python train.py --model="sound classifier" --dataset="synthesized solo parts of chorales (CocoChorales)" --train_examples=39062 --time_shift_ms=100 --n_mels=64 --hop_length=320 --input="log_mel" --spec_augment=false --win_length=512 --targets=["instrument"] --num_classes=13 --arch="convnext" --isotropic=false --norm="layernorm" --activation="relu" --mlp_ratio=2 --layer_scale_init=0.1 --inner_norm=false --drop_path=0.1 --patch_size=[4, 4] --conv_stem=true --depths=[4, 4, 4] --widths=[96, 192, 384] --kernel_size=3 --label_smoothing=0.1 --loss="cross_entropy" --init="kaiming_normal" --residual_init="none" --optimizer="muon" --muon_scale="original" --lr=0.01 --momentum=0.9 --nesterov=true --orthogonalizer="polar_express" --adamw_lr_other_params=0.0016 --grad_clip=3.0 --steps=22800 --batch_size=256 --epochs=149.4 --lr_schedule="linear" --final_lr_fraction=0 --warmup_steps=4560 --weight_decay=0.02 --adamw_weight_decay_other_params=0.01
Rows from block 6 of a small sound classifier, named by matrix and row number. Rows with one number belong to one neuron. Each number is 128 + 32 x the weight over its row's rms, rounded and kept within 0 to 255. All counts start at 0.
After each neuron's rows are labels from the 100 clips, of 14848, where the neuron reaches its highest value: "top examples" is what is common among them. Only what is clearly more common there than usual is listed. The data: synthesized solo parts of chorales (CocoChorales). In brackets: how many of the 100, against the usual share in percent.
# fc1: MLP up (model.blocks.6.mlp.fc1.weight, 384x192), inputs 128-191
# fc2: MLP down (model.blocks.6.mlp.fc2.weight, 192x384, transposed), outputs 128-191

fc1.277 [166  81 129  97 128 169 137  56 157 110 134 115  99 146 125  86 119 131 144  93 152  88 141 121 182  80 145 173 103 137 130 110  64 132 186 133 149 221  76  66 146 153 102 170 132 175 113  99 101 142 131 140 138 152 123 166 135 138 165 147 112 146 144 155]
fc2.277 [ 90 128  97 141 135 154 144 161  65 164  80 191 160  64 130 162 126 139 103 112 159 128 131  95  77 142 109 134 141  66 143 102 147 138 160 131 137 108 158 120 153 101  79 123 114 119  92  99 142 106 149  94 185 122 181 106  84 168 193 168 134 116 144 146]
top examples: bassoon (97 vs 8.2); note A#3 (77 vs 10.4); note C4 (41 vs 11); note G#3 (28 vs 8.3)

fc1.16 [161 176 157  90 169 109 100 168 130 146 112 100  97 132 142 126 128 130 139  92 165 146 103 108 138 103 156 122 143 158 124 127 140 130  73 119 112 152 128 138 119 184 146 124  88  44 147 183 123  68  70 107 104 120 141 169 142 180 224 180  75  82 128 124]
fc2.16 [114 176 146 133  87 145 124 120 139  68 137 129 205 161 175 123 133 108  87 110  95 118 129 255 138  76 141  75 144 141 105 115 102  93 100 123 128 119 176 130 141 118 110 154 163 100 141 143 148 154 105 142 175  87 145 169 136 125 108 154 124 136 139 170]
top examples: horn (69 vs 6.8); note A4 (48 vs 8.3); note B4 (32 vs 9.2); note A#4 (27 vs 10.9)

fc1.379 [159 161 109 153 103 143 183 156 169  96 156 106 123 160 133 142 144 161 129 132 163 144  88 143  86 129 146 116 121  69 146 115 175 100 143 197 195 171 143 129 117 172 111 146 133 118 119 106  67 196 148 151  93 116 128 129 128 171 139 128 134 140 129 171]
fc2.379 [153 135 157 160 115 186 179 123 137 176 153 140 155  51 105 123 166 119 111 153 196 123 140 113 142 130 106 141 129 169 105 149  92 126 140 125 125 144 127 157 136 113 167 103 102 141 132 128 149 111  94 129  80 161 106  95 117  94 113 125 109 143 119 130]
top examples: violin (89 vs 14); note F#4 (42 vs 8.6); note G4 (40 vs 7.4); note A4 (34 vs 8.3)

fc1.59 [136 126 139 183  83 149 127  81 157  79 149 133 125  89 133  98 125 162 139 165 127 162 137 141 114 140  73 168 121 163 115 179  67 153 144 114 171 173  92 140  88 102 149 100  95 145 206 102  61 187 143 114  77 104 113 100 146 122 108 155  91 133  95 144]
fc2.59 [139 171  94 108  84 129  90 168  97 174  83  75  91  72  93 159 130 126 195 102 206 132  33  56 140 153  87 115 126 144 116 122 166 107  91 127 144 110 164  89 123  55  94  74 108 186 133 129  92 132 174 109 129 163 147 169 120 135 136 140 178 103 170 141]
top examples: viola (79 vs 8.6); note C#4 (34 vs 12.3)

fc1.374 [127 212 183 146 115 199 168  83 112  76 109 126 101 108 197 136 158 132  78 148 172 139 195 178 128 124  74 106 114 159 113 144 127 163 124 139 120  53 168 161 158 145 131 139 116 147 139 149 107 101 123  95 145 159 153  74  46 195 147 185 128 136 109 109]
fc2.374 [135  63 162 170 137 176 126 140 120  72 122 118 131 137  78 162 166 125 122  47 104 170 155 149  84 123 191 147 124  81 106 123  96 122 115  57 104 151 138 116 157  88 126 189  68 175 122 109 109 157  77 153 133 161  94 105 140 113  94 128 123 163 144 147]
top examples: trombone (94 vs 7.3); note F4 (55 vs 9.3); note C#4 (43 vs 12.3); note D#4 (31 vs 11.2)

fc1.53 [112 157 165  91 113 132 115 107  88 112 130  86 148 135 185 115 122 114  89  46 130  79 106 121  75 160 153 162 102 141  76  74 123 102 145 138 112 131  86 139 173 114  92 132 156 214 146 118  59 120 113 112 119 127  70 187 137  98  98 123 191 107 102 118]
fc2.53 [ 84 137 122 103 125 118 138  93 100 163 127 205 169  77  94 121 127 127 125 102 109 136  97 186 160 119 149 132 166  98 146 174 171 137 186  72  50 127  93 157 161 150 124 121 137 138  91 111  77 127 123 146 117 135 115 167 119  60 133 151 137 109 122  98]
top examples: flute (97 vs 8.4); note C#5 (32 vs 9.8); note B4 (31 vs 9.2); note D5 (30 vs 8.2)

fc1.108 [109  41 112  75  88 135 115  93 139 140 152 167 150 131 133 155  98 137 134  88 149  81 138  89 184 171 197 111 164 173 194 106 100 118 113 116 110 101 153 108 142 105 105 113 177 147  92 165  79 145 134 138 151 163  78 124 113  75 114 108 131 145 161 139]
fc2.108 [130 123 112 149 151 136 150  83 161  89 149 134 156 128 134 118 124 163  73 188 103 102  70 127 153 145 105 110 131 156 106  98  84 151  91 153 159 122 133 154 109 172 175  89 129 150 140  94 189 144 151 154 123 148 157 146 101 148  98  84 145 123 126 141]
top examples: violin (62 vs 14); note C5 (32 vs 9.8); oboe (26 vs 7.2)

fc1.69 [162 140 161  88 128 137 137 154  95  87 112  94 111 215 144 193 100 173 137 114 114 156 116 108  92 141  91 190 129 104 180 159 163 106  86 150 115 103 167 126 154 111 144 126  44 169 117 152  83  62 136 181 103 122 146 126 123 118  50  59  74 141 113 121]
fc2.69 [139 122 165 146 154 105  80 134 144  93 135 181 122 116 103  80  82 114  83 100  94 159 132 146 190 131 152 163 129 125 164  82  90  58 107 140 164 118 125  99 150 171 119 116 124 118  82  78 153 136  91 178 170 142 161 109 166 204 128 156  78 129 152 144]
top examples: viola (60 vs 8.6); note F4 (44 vs 9.3); clarinet (40 vs 9); note G4 (29 vs 7.4)

fc1.338 [ 96 103  99 140 180 122  51 188 118 134 152 140 188 110 122  98 133 152 109 151  99 118 125 142 112 109 164 119 129 181 130 178 100 129 113 175 138 183 114 101  75 136 195 146 184  77  91 111 217 145  82 135 145 150  82 102 105 120 120 105  82 116 112 167]
fc2.338 [133 159 112 106 202 118 112 120 130 138 127 105 157 119  79 148  79 141 105 107 108 121  91 223  99  99  95 172  95  96 154 127 123  88 137 113  84  79 166 187 130 125 166  87 158  88 139 125 120 171  91  70 140 122 131  91 135 112 131  89  93 144 154 154]
top examples: clarinet (58 vs 9); note F5 (39 vs 8.1); note D#5 (29 vs 9.2)

fc1.229 [ 70  92 107 148 155 110  81 100 155  97 189 102  98 104 187 203 126 128 134 102  85 101 220 137 120  75 147 128 106 174 111  85 124 124 152 156 130 149  86 142 127 153 112  84 154 113 173 188 130 122 164 120  67  67 105 123 122 130 134 175 127 111  98 160]
fc2.229 [154 107 161 143 100 146 160 178 137 135 108  94 214 127 108 107 149 113 113 111 150  92 124 229 132 135 159 159  92 176 102 136 131 127 174 106 133 119 104  99 124 145 110 168  88  87 118 126 128 130 135 158 176 138  96 168 130 137 162 116 182  67 130 141]
top examples: violin (74 vs 14); note G#5 (37 vs 3.9); cello (25 vs 9.8)

fc1.216 [151 107 188 100 116 192 104 111  53 140 105  79  97 133 136  95 138  95 175 129  52 147 132 117 137  86 186 144 125 131 118 138  99 140 103 136 160 122 100 143  63 102 189 141 145 111  80 109 119 165 136 107 128 129 123 106 190 157 132 121 167 137 109 192]
fc2.216 [115 139 172 166 150 102 151 105 122 121 156 133 136  50 163 168 144 142 115 147 180 134 105 111  93 171 120 169 137 149 123 152  86 151  88  71 138  86 133 129 133 137 133 172 193  66 172 121 124 114 137  98 137 116 112 107 174 155 152 127  98 100 122 148]
top examples: viola (100 vs 8.6); note G4 (61 vs 7.4); note G#4 (49 vs 9.4); note F4 (37 vs 9.3)

fc1.320 [180 138 113 136 170 110 123  94 109  52 129 138 153 153 135 111 123  74 162 155 128 148 153 105 159 115 172 212 141 112  51 143 168 148 133 113 146  96 163  97 106 156 149 154 130 127 160 176 155 105 121 109 158 144 137 155  44  94 104 145 144 125  82 205]
fc2.320 [139 169  94 131  85 116 187 160 133 114 136 160 160 150 181 156  91 127 119 169 146  92 149  12 130  97 113 142  92 125 141 134 118 136 132 133  98 188 123 151 221 140  91 152 116 161 125 108 112 145 107 150 135 127 114 146 131 113 158  58 118 121 122 141]
top examples: bassoon (100 vs 8.2); note A#3 (45 vs 10.4); note B3 (44 vs 9.6); note G#3 (41 vs 8.3)

fc1.233 [109 159 141 122  87 126 158 176 154  65 118 146 110 151  98 118  87  99  79 140 155 109 123 108 206 116 143 105 107 173 172 148  77 220 104 144 135 105  95 136  83 132 156 161 160 163 140 169 103 143 114 121 148 199 111 169 137 102 108 134 121 153 136  80]
fc2.233 [117  86 142 119  36 150 133 167  98 148 147 156 121 170  97 171 129 142 106 202  83 120  82 235 143 183 181 100 113 131 141 131 129 153 179 140 180 118 100 132 132 124 172 120 145 123 104 156 116 118 110 148 125 136  45 138 133 129 178 153 117 158 100  62]
top examples: violin (98 vs 14); note A4 (92 vs 8.3); note B4 (42 vs 9.2); note G4 (33 vs 7.4)

fc1.161 [130 103  90 125 134  93 167  97 168 131 124 156 168  81 167 176 141 225 158 109 115 104 123 107 117 134  61 140 124 154  94 164 130 135 114  90 160 141 172 181  77  96  87 107 136 101 105  99 145 155 157 121 157 134 136 106 118 144  93 137 113 153 113 127]
fc2.161 [124 134 184 119 140 145 150 140 125 132  97 131 116 118  98 116 115  60 113 128 143 125 137   0 105 123 127  91 153 154 147 120 143 163  98 116 169 141 187 130 116 104 136 131  89 136 141 157 127 104 152 132 151  84 119 148 127 120 133 131 142 126 154 110]
top examples: trumpet (98 vs 8.3); note D#5 (56 vs 9.2); note F#5 (44 vs 7.3)

fc1.128 [156 120  86  90  96 169 126  96 123 150 144 123 142 138 172  69 130 148 165 162 181 168 124  55 116 125  95 171 129 133 147 166 152 101 118 128  73  46 153 124  84  96 123 128 146 166 119 106 107 123  85 100 171 166 156 145 198 144 141 108  99  78 114 160]
fc2.128 [200 111 186 102 158 158 122 136 106 123 160 125 118  90 104  94 112 136 125 125  95  84 114 185 102 157 111 170 151  93 121  93  99 124  83 148 120 133 106  67  76 154  85 130 171 208  84 140 140  88 125 111  78  99 145 127 113 154 131 128  88  59 168 105]
top examples: horn (64 vs 6.8); note A#4 (55 vs 10.9); note C5 (49 vs 9.8); flute (30 vs 8.4)

fc1.206 [115 143 104 135 123 167 191  74 107 149  82  93 118 137 133 120 104 159  91 167 131 173  48 138 116 104 133 142 160 176 123  73 132 108  99 111 113 121 115 100 126 111 155 117  54 121 177 133 179 135 117 109 113 107 147 174 137 139  93 151  82 129 126 160]
fc2.206 [ 92  99  77 208 170 157 147 129 137 115 147 149 103 114 164 109 139 214 129  98 131 152 134 156 143 111  98  99 173  89  90 153 135 159  97 131 142 135  93 121 114 140 145 181 150 142  85 152 174 160 129 128 122  97 139 127 108 168 123  87 115  90 166 154]
top examples: trumpet (97 vs 8.3); note F#5 (59 vs 7.3); note F5 (57 vs 8.1); note E5 (43 vs 8)

fc1.324 [ 60  98 143 153 110 121 112 200 105  86  93 133 140 100 149 165 152  77  94 101 178 118 110 163 113 162 157 194 134 136 110 122 204 109 146 125  59 101 119 118 139 165 149 154 151  83 156 138  97 119  84 119  99  95 145 107  85 131  95  88  76 187 141 144]
fc2.324 [108 125 132 127  62 135 115 186 138  72 132  95 138  67 166  84 146 115  99 167 146 108 189 218  75 160 125 120 106  96 107  93 121 108 220 105 162 163 148 157 162 122 146 165 128 118 163 107 128 144 162 160 146 119 167 106 114  58 112 133 140 139 120  88]
top examples: clarinet (74 vs 9); note F#4 (40 vs 8.6); note F4 (36 vs 9.3); note G4 (32 vs 7.4)

fc1.42 [117 104 137 136  90 180  91 122 116 117  81 114 102 181 141 160  87  97 138 164 143 131 109 132 138 103  88 120 144 126  81  79 166 157 155 107 151 143 220 116  82 167 159 142  99 113 175 108 112 135  87 114  85 141 143 177 133 147  92 131 120  83 152 116]
fc2.42 [126  56 182 160  78 149 143 113 182 174 140 121  86 186 125 142 158 194 152 149 157 107 122  62 122 101 161 140 138 127 115 112 144 163 173 136 139 153  92  94 135 143  91 141 174 171 126 111 160 145 134 117 116  99 150 125 103 187 125 138  46 140 159 144]
top examples: trombone (96 vs 7.3); note D4 (54 vs 12.5); note D#4 (27 vs 11.2)

fc1.45 [111 154 160 109  88 120  94  53 172  97 189 164  72 132 186 166 163 122 100 157 167 136 110 124 167 125 146 114 132 143 128 127 122  99 126 116 179  66 162 127 175 131 179 109 128 123 113 144 106 123 137 166 145 162 122 177 137 149 184 122 171 144 159 177]
fc2.45 [150 106 161 153 110 108  48 121 144 117 136 103 158 138 142  82 125 114 185 188 168 118 187 158  70 173 132 103 154 125 125 121  87 127 177 114 123  78  83  78 118  90 180 171 154 129 127 172 157 134  84  96 148 111 141 136 113 102 115  74 100 105 133 147]
top examples: oboe (99 vs 7.2); note A#4 (55 vs 10.9); note C5 (41 vs 9.8); note B4 (29 vs 9.2)

fc1.144 [106 103  78 109 130 134 107  89 135 128 193 132 124 134 192 103  96  74 124 150  88 135 211  90  88 100 114 120 130 157  85 172 121 154  80 175 133 101 134 156  75 133  84 149 153 186 156 190  98  92 123 145  87 178 149  77  57  85 158 170 122 127 191 132]
fc2.144 [122 171  70 137 149 129 156 151 167 128 127 133 144  77 153 132 143 151 142 116 142 115 133  81  71  85 116 118  95  67 116 127  96 169 140 192 133 139  55 151  79 115 127 136 112 111 157 181 104 153  92 144 131 131 146 122 153  73 114 130 140 167 136 126]
top examples: trombone (96 vs 7.3); note D#4 (65 vs 11.2); note F4 (63 vs 9.3); note C#4 (42 vs 12.3)

fc1.308 [151 108  95  76 104 100 127 139 111 136 119 135  78 138 162 143 124  94 155  88 126 147 130 166 144 117  80 212 143 165  52 147 132 149 111 119 163 121 134 160  70 116 112 148 131 189  92 135 149 152 104 163 121 137 102 157  88 113 139  92 121  94 148 117]
fc2.308 [125  71 172 175 110  85 158 156 106 153  80 139 127 108 148 171 165 117 132 115  96 129 120 108 107  88  83 136 158 119 147 128 103 132  94 120  89 137 141 111 154 110 124  93 163 168 129  48 126 165 109 176 125 146 155 116 115 154 134  88 135 115 108 102]
top examples: bassoon (100 vs 8.2); note A#3 (63 vs 10.4); note G#3 (62 vs 8.3); note D#3 (32 vs 2.4)

fc1.136 [123 136 128  95 101 172 163 117 161  81  96  96 127 189 157 115  39 132 186 126 114 105 134 105 133  77 136  84 106 120 120  79 103 132 161  90 148  71 159 109 113 103 134  97 160 171 126  96 182 109 129 182 127  91 101 105 130 129 138 127 116 110 168 165]
fc2.136 [190  81 118 162  99 158 115 111 189 126 142  89 147 157 103 112  99 121 119 163 100 107 106 206 106 124 162 140 131  97 162 155 122 179 161  59 127 135 138  89 107 191 130 103  74 108 144 107 125 127 144 153 109 146 100 150 157 199 114 161 125 121  77 118]
top examples: trombone (91 vs 7.3); note F4 (49 vs 9.3); note C#4 (47 vs 12.3); note F#4 (39 vs 8.6)

fc1.242 [135 104 147 144 118  88 117 111 166 103 194 124 132 124 150 135  88 158 158 143 148 123 109  79 136 121 188 127 117 132 134 101 109 154 118 101 131 135  93 171  54  72  75 127 140  72 131 162 130 195 117 120 155 144 118  68 141 136  74  87 133 147 162 105]
fc2.242 [113 151 149 138 198 135 167 114 138 163  96 127 133  87  95 177 138 160  72 143  96 119  75 144 110 108 141 133 146  86 137 136 153 107 113  74 136 121 168 174 133 179 183 103  96 194 219 149 108 109 116 106 143 210 121 196 186 155 135 108 131  55 128  76]
top examples: violin (100 vs 14); note C#5 (45 vs 9.8); note D5 (35 vs 8.2); note E5 (28 vs 8)

fc1.321 [111 150 151 127 181  89 147 161 118 109 108 148  52 137 147 118 151  92 175 121 154 111 153 109 141  60 104 137 142 110 116 141 129 190 107 191 124 187 104  76 112 194 102 123 119 137 139 115 112 155 146 128 154 120  81  84 126 100 140 168 149 116 139 108]
fc2.321 [111 125  91 121  97 130 123 169 118 171  98 115 170 139 107 208 164 108 152 124  66 105  77 120 130 115  98 161 124 152 125 136 129 104 160 187 111 103 173  87 126 139 122 170 103  83 135  83 165  78 130 140 113 152 135 142  91  61 176  94 160 108  70 127]
top examples: horn (100 vs 6.8); note C5 (53 vs 9.8); note B4 (45 vs 9.2); note C#5 (31 vs 9.8)

fc1.87 [118 115 152 108  61 125 139 129 133 146 117 126 155  92 141 166  86 132 103 114 204 167 120  67 177 148 145 118 100  92 144 146 145 116 139 142 141 115 168 123  98 143 151  90 130 206 101  98 208 129 114  95 125 173 178 105 171 119 101 129 159  99  81  98]
fc2.87 [ 98 145 129 173 116 117 105 139 142 130  92 152 155  78 161  62  97 103 150 178 117 107 132 193 174 150 138 129 124 147 122 134  90 157 131 117 124 105 158  97 161  97 159  81 148 184  78 132  87 116 114  62  89 122  98 157  79 163 170 123 108 155 134 107]
top examples: flute (98 vs 8.4); note D5 (79 vs 8.2); note C5 (36 vs 9.8); note E5 (30 vs 8)

fc1.135 [116 135  70  94 128  99 122 133 137 111 136 136 162  94  83 149  75 145 167 124 128 210 144  35  62 111 132 142 131  86 147 147 117 108 124 150 151 152 142 130 173 148  95  88 128 153 151 112 124 150  66 162 148 179 164  70 143 140 147 109 108 127 145 153]
fc2.135 [ 83 180  78  90 203 124 101 160 132 119  87 104 150 156 191 105 103 151 153 138  91 127  79 207 152 111 168 118 143 123 135  81 149 120  44 129 110 170 113 112  69 122 171 116  75 171 137 104 163 118 100  93 121 110 161 119 145 141 171 207  77 115 141 110]
top examples: flute (92 vs 8.4); note F#5 (86 vs 7.3); note E5 (52 vs 8)

fc1.336 [ 63 140 112 128 172 165 116 149  96  94 198 125 129 152 158 133 123 128  94 124 126  79 131 127 124 119 121 112 112 140 196  66 159 147 144 164 152 110 102 108 136  91  48 129 128 114  66 143 130 153 106 186 144 177 136 122 103 113 169 125 125 102 113 136]
fc2.336 [122 124 164 107 219 108  84 156 201 133 137 123 116  74 172 130 126 172 123 140 129  87 137 195 120 115  78  75 131  98 130 124 157 108 113 157 167 155  90 147 150 138  80 104  70 100 120 113 181 106 143 130 131 107 111 103 132 144 128 125 124  76 141 184]
top examples: viola (40 vs 8.6); saxophone (30 vs 1.6); note A4 (25 vs 8.3)

fc1.145 [136 123 126 158 132 156 143 152  96 162 112 122 197 125 119 111 109 121  96  68 189 136  57 139 106 182 115 149 103  82 154 132 119 131 110 134 123 152 137 167  96 168 177 144 186 151 139 120 127 123 113 132 111  96  92 179 108 109  72 153 101 160 113 123]
fc2.145 [118 130 128 124  82 128 130 166 119  85 119 110 124  92 116 128  93 102  66  82 121 110 176 189  65 104 124 141 100 107 143 114 136 155 139 108 171 129 159 171 141  55 147 124  71 144 147 114 150 144 173 147 143 136 142  66 109 116 104 172 126  90 119 140]
top examples: clarinet (81 vs 9); note F4 (36 vs 9.3); note F#4 (26 vs 8.6); note G4 (25 vs 7.4)

fc1.287 [ 98 131 126 150 136 177 112 252  45 101  77 136 141 122 162 119 145 117 139  97 132 150 174 149 121 124 137 162 118  81 149 104 117  98 113 146 200 122 152 201 138 120  87 142  71 107 163  72 113 109 166  74  96 120 129 127  97 137 153 114 182  96  74 152]
fc2.287 [161 102 153 142  52 192  90 138 172 160 143 110 135 124  78 136 115 145 146 123 164  99  79 143  96  90  88 128 125 161 126 137  68 169  60 112  68 162 129 184  80  91 167 163 116 119 156 190 158 111 205 151  88 211 132  93 113 179 142 129 140 104  94  82]
top examples: tuba (93 vs 8.8); note G#3 (40 vs 8.3); note F#3 (34 vs 4.9); note A3 (27 vs 8.5)

fc1.339 [191 132 197 150 134 142 119 164 177 169 147 113 138 115 138  92  43 139  81 119 137 144 191  77 138 159 137 137 157 180 131 160 114  94 132 158 100  63 157 100 122 126 149  86 173 142 154 165  87 141 148 125 116 132  94 161 154 149 124 104 162  86 153 132]
fc2.339 [133 160  94 146 110 192 124 121 152 142  80 150 104 148 119 144 121 155 126 136  49 125 127 118 111 116 152 168  96  82 118  93 152 145 109 113 106 144 104 120 109  99 117  98 145 158 122  96 115 114 127 101 138 159 139 170 124 139 107 168 184 118 112 165]
top examples: oboe (51 vs 7.2); clarinet (49 vs 9); note B4 (46 vs 9.2); note D5 (31 vs 8.2)

fc1.254 [142 107 124 108  90 118 123 163 146  84 126 150 113 138  81  89  97 148 147 138 104 109 192 142 125 124 122 147  62 117 124 114  96 181 146 137 108  97 127 187 144 119  86  92 151 184 114  82  63 116  85 104 123 210 138 132 159 116 120 150 155 171 147 128]
fc2.254 [153  71  72 117 141  87 111 126 147 129 156 130 136 100 127 158 131 148 128 107 123 127  76 170  75  77  97 140 174 106  97 130 136 160 109  99  80  71 104 136 130 117  91 108 130 173 107 107 141 131 106 102  87 152 122 135 116  86 146 110 120 127 122 132]
top examples: trombone (84 vs 7.3); note C4 (28 vs 11); note B3 (27 vs 9.6)

fc1.302 [110  60  91 114 140  63 119 131 183 174 141 131 117 170 160 156  42 159 122 103 169  90 131 123  82 144 156 116 131 152  90 129 139 118 169  79 199 128 159 131 188 128 125  91 142 129  71 187 149 150 141 141  71 108  88 124  80 132 119 144 178 140  71 206]
fc2.302 [ 88  82 151 191 126 148 146  94 200  91 138 149 127 135 118 134  68 118 102  96 114  96 174  48  43 144 129 111 128 137 182 133 101 127 170  96 189 100 234 133  75 140 130 153 117 110 128 170 175 106 126 148 144 132 192 176  84 144 109 129 155 160 124 143]
top examples: oboe (100 vs 7.2); note A#4 (65 vs 10.9); note C5 (44 vs 9.8); note B4 (36 vs 9.2)

fc1.147 [106 150 193  79 116 182 138 147  78 129 115 205 180 144 124 120  82  94  99  70 188 162 160 132  80 115 152 178 123 192 138  97 148 161 133  78 166 119 139 140 143  84 123 114 102 110 162  91 151 150 144 117 116  75 117 108 149 116 142 108 139 236  86 174]
fc2.147 [154  97 171 122  75 117 117 112 166 145 141  98 172 114 173 110 141 124 114 140 130 139  28  31 122  99 106 107 144 166 123 155 117  74 109  84  50 130 144 163  35 122 164 106  89  96 137 151 126 138 130 115 129 142  86  92 114 116  73 156 107 126 105  96]
top examples: tuba (100 vs 8.8); note F#3 (48 vs 4.9); note G#3 (43 vs 8.3); note G3 (36 vs 6.2)

fc1.196 [154 183 136 157 140 191 116 102 125 140 138 129 115 141 117 136 120 135 174 104 179 109 159 122 144 113  87  98 165 114  86 119 141 113 136 138 161  75 124 119 184 149 163 161 134 124 125 157 115  65 124  82 143 114 123 156  96 205 190 158  86  81 163 157]
fc2.196 [131 151 107 149 110 123  99 119 177 157 135 135 168 188 195 196 159 122 243 132 166 103  52 255 116 148 140 103 139 115 130 113 124 105 116  85  87 121  69 112 126 100 125  79 120 157 124 168 130 147 135  91 103 147 106 125 165 113  90 116 125 138 101 166]
top examples: trombone (75 vs 7.3); note G4 (47 vs 7.4); note D4 (35 vs 12.5); note D#4 (34 vs 11.2)

fc1.264 [115 162 104  86  84 114 107 145 123 117 163 100 150 152 151 170 166 109 163 181 181 121 109  57 118 138 111 189 117 130 184  88 102 106 161 173 181 156 146 158 166 130  98 156 153  95 100 106  61 132 121 126 131 124 160 128 162 100 100  73  76 135 106 111]
fc2.264 [108 203 116 100 152 108 158 116 119 169 137 107 165 148 129 139 121 167 163 122 144 161  89 165 159 110 156  94  78  84 129 172  73 134 141 182 123 168 120 128 121 127 102 160 121  58 130  59 100 156 128 231 156 139 144 122 117 116  90  95 137  99 182  90]
top examples: flute (90 vs 8.4); note E5 (82 vs 8); note F#5 (36 vs 7.3)

fc1.225 [ 99 141 160 119  84 135 114 189 100 145 133 112  20 187 176 150  83 134 207 137  77 120 118 161 137 167 114 144 123 148 141 107 124 152 157 103 150 114 115 152 146 141  56 141 124  92 126  86 156 144 124 146 126 143 157 122 126 125 131 128 157 127 129 182]
fc2.225 [140 120 140  90  75 157  95  95 160 124 134 125 134 123 143 100 141 193  54 111 119 122  92 123 129 139 134 129 137 155 161 168 174 185 131 118  81  99  74 110  82 140 150 174 156 145 121 117 123 151 152 142 134 118 128 114 181  56  74 134 131  79 111 172]
top examples: oboe (100 vs 7.2); note A#4 (50 vs 10.9); note B4 (44 vs 9.2); note C5 (44 vs 9.8)

fc1.200 [143 136  70  99 101 175  50 131 129 107  90 107  93 122 132  71 166 135 139 118 173  93 135 137 137 128 143 196 117  49 144 125 155  99 146 100 107 142 130 152 116 166 164 138 130 107 102 148 131  81 150 104 138 111 203 157 140 105  90 173  79 111 151 159]
fc2.200 [134 137  80 121 135 102 151 105 139 132 136  74  92 156 143 159  84 148  86 171  89 138 136 202  99 126 127  79 119 100 124 142 163 144  23 114  86 113 127  89 143 164 108 116 151 142 144 130 125  63 185 101 134 123 161 140 185 149 123 189  99 148 135 143]
top examples: flute (100 vs 8.4); note D#5 (75 vs 9.2); note E5 (55 vs 8); note F5 (40 vs 8.1)

fc1.340 [123 189 155 126 116 166 144 168 116 147 125 184 142 227 143  46 160 101  36 128 125 132 126 100 112 174 101 132 125 135 152 126 112 170 129 118 197 159 107 104  90 147 115 121 125 146 146 140 132 143 129 134 135  63 139  80 152  94  77 145 140  51 126 137]
fc2.340 [100 146 121 114 119 110  69 127 128 121 127  97 113 132 163 130 148 138  27  89 187 133 105 202 128 105 119  65 105 130  88 119 113 161 134 157 111 190 130 113  84  42  77 168 116 124  82  64 132 157 141 147 134 109 151 150 141 147 100 126 105 113 160 139]
top examples: viola (98 vs 8.6); note F4 (66 vs 9.3); note F#4 (35 vs 8.6); note D#4 (35 vs 11.2)

fc1.341 [ 78  91 127 163 128 113 108 139 140 135 104 116  57  89 221  92  87 110 130 108 147 165  95 100 122 142 157 112 107 154 102 137  97 115 115  99 107 149  92 152 143 154 115 127 138 118 193 195 170 159 147 132  93 138 179 124 181 159 116 158 151  91 119  47]
fc2.341 [103 183 148  77 110 109 107 140  91 130 141 112 130 115 144 113  64  91 153  71 112 157 108 108 126 154 106 148  95  78  65 184 162 125 222 155  87 136 139 139 116 184 133 131 187 148 124 169  94 162 148 137  89 122 133 142 108 149 123 106 135 140 163 100]
top examples: horn (100 vs 6.8); note C5 (53 vs 9.8); note A#4 (40 vs 10.9); note F4 (29 vs 9.3)

fc1.255 [132  78  86  89 114 150 124 163  93  97 144 117 143 160 141 129 132 113 116 148 168 138 104 156 115 132 145 136 164  89 210 107 109  79 165 119  98 167 129  95 149 134 139 165 229  46  93 149 112 113 114 110 135 160 137 133 129 117  62 166 103 108 161 178]
fc2.255 [194 151 106 116  80 132 133 110 101 133 133 103 135 109  89  77 124 111 146 143  84 140 170 238  72 141 103 119 103 158 113  74 175 142  73 120  82 126 111 123 119 125 151 176 118 163 150  98 130  92 119 147 119 137 159 144 146 134 162 114 128 131 125 133]
top examples: oboe (69 vs 7.2); note D#5 (31 vs 9.2); flute (30 vs 8.4); note F#5 (26 vs 7.3)

fc1.306 [132 112 148 157 178 174 111  98  82  84 111 101 178 126 150 133 120 105 132  74 151 162 108  88 141 135 150 150 118 126 131 146 104  92 122 127 170  97 140 135 140 130 146 141  78 107 107  94 119 118 107 147 153 175  94 170  87  92 129  64  97 105 148 148]
fc2.306 [141 132  98 163 179 106 107 135 126 158 127  95 153 123 129 102 140 168 119  77 107 183 179 190 118 103 158  78 125 140 102  72 154 202 129 115 148 100 194  99 125  67  98 145 144 103 194 168 127 133 152 113 156 145 109 151 102 107 151 165 106 157 123 141]
top examples: flute (100 vs 8.4); note D#5 (47 vs 9.2); note C#5 (47 vs 9.8); note B4 (30 vs 9.2)

fc1.120 [148 150 120 126 141 143 108 129 158 147 148 106 104 182 109 155 129 137 187  90 114 149 115 149 112  74 139  97 156 201 153  45 130 159 118 147 113 115 105 114 118 110 159 140 131 110 122  96 163 128 168 118 115 130 154 164 149 209 151 136 186 148  94 119]
fc2.120 [141 137 180 150  89 131 139 133  94 122 115  97  68  60 128 133 166 134 126 132 152 136 141 125 117 137 128  72 159  87 153 124 113  97 177  94 134 130 136 133 186 105 151 160 165  25  93  84 140 133 162 139 132 108  61 156 184  86 140 168  81 135 167 216]
top examples: viola (62 vs 8.6); note G4 (34 vs 7.4); note C#4 (34 vs 12.3); note F4 (26 vs 9.3)

fc1.164 [125 155 143 139 110 169  31 123 196 154 142  91 142 133  96 191 112 111  97 121 177 144 128 125 122 131 141 129 133 120  93 142 116  82 104 178 127  96 143 100 133 111 170 142 126 145 108 116 165 112 119 149  84 118  93 155 133  79 141 149 176 110 169  88]
fc2.164 [166 106 122 137  93 141 113 128 119  62 207 125 102 113 189 101 125 138 115 142 165 119  89 149 131 196 145 175 143 127 136 114 126 216 150 112 116 115 102 127 151 148 107 122 156  86 178 186  80 154 134 129  79 117 121 133 136  97 107 104 120 125  95 123]
top examples: oboe (99 vs 7.2); note A#4 (49 vs 10.9); note G4 (36 vs 7.4); note A4 (30 vs 8.3)

fc1.162 [ 94 148 123  58 107 149 125 168 154  97 140  95 123 104  82 145 132 119 124  81 121 156  36 146 164 127 159 112 146 110 158 132 185 125 116 137  81 111 164  85 124 163 148 122 167 134 121 134  91 123 152 138 107 122 122 176 159  99  83 136 102 110 129 111]
fc2.162 [ 80 139 142  91  84 131 124 116 160 141 140 162  53  90  88 125 140 119  75 132 133 143 112 255 115  90 146 130 141 116 111 146 123 189 176  75 152 111 154 185  84 127 131 173 156 127 173 152 167 151 132 139 156 123 118 134 117  72 116  93  53 155 128 127]
top examples: oboe (87 vs 7.2); note C5 (50 vs 9.8); note C#5 (33 vs 9.8)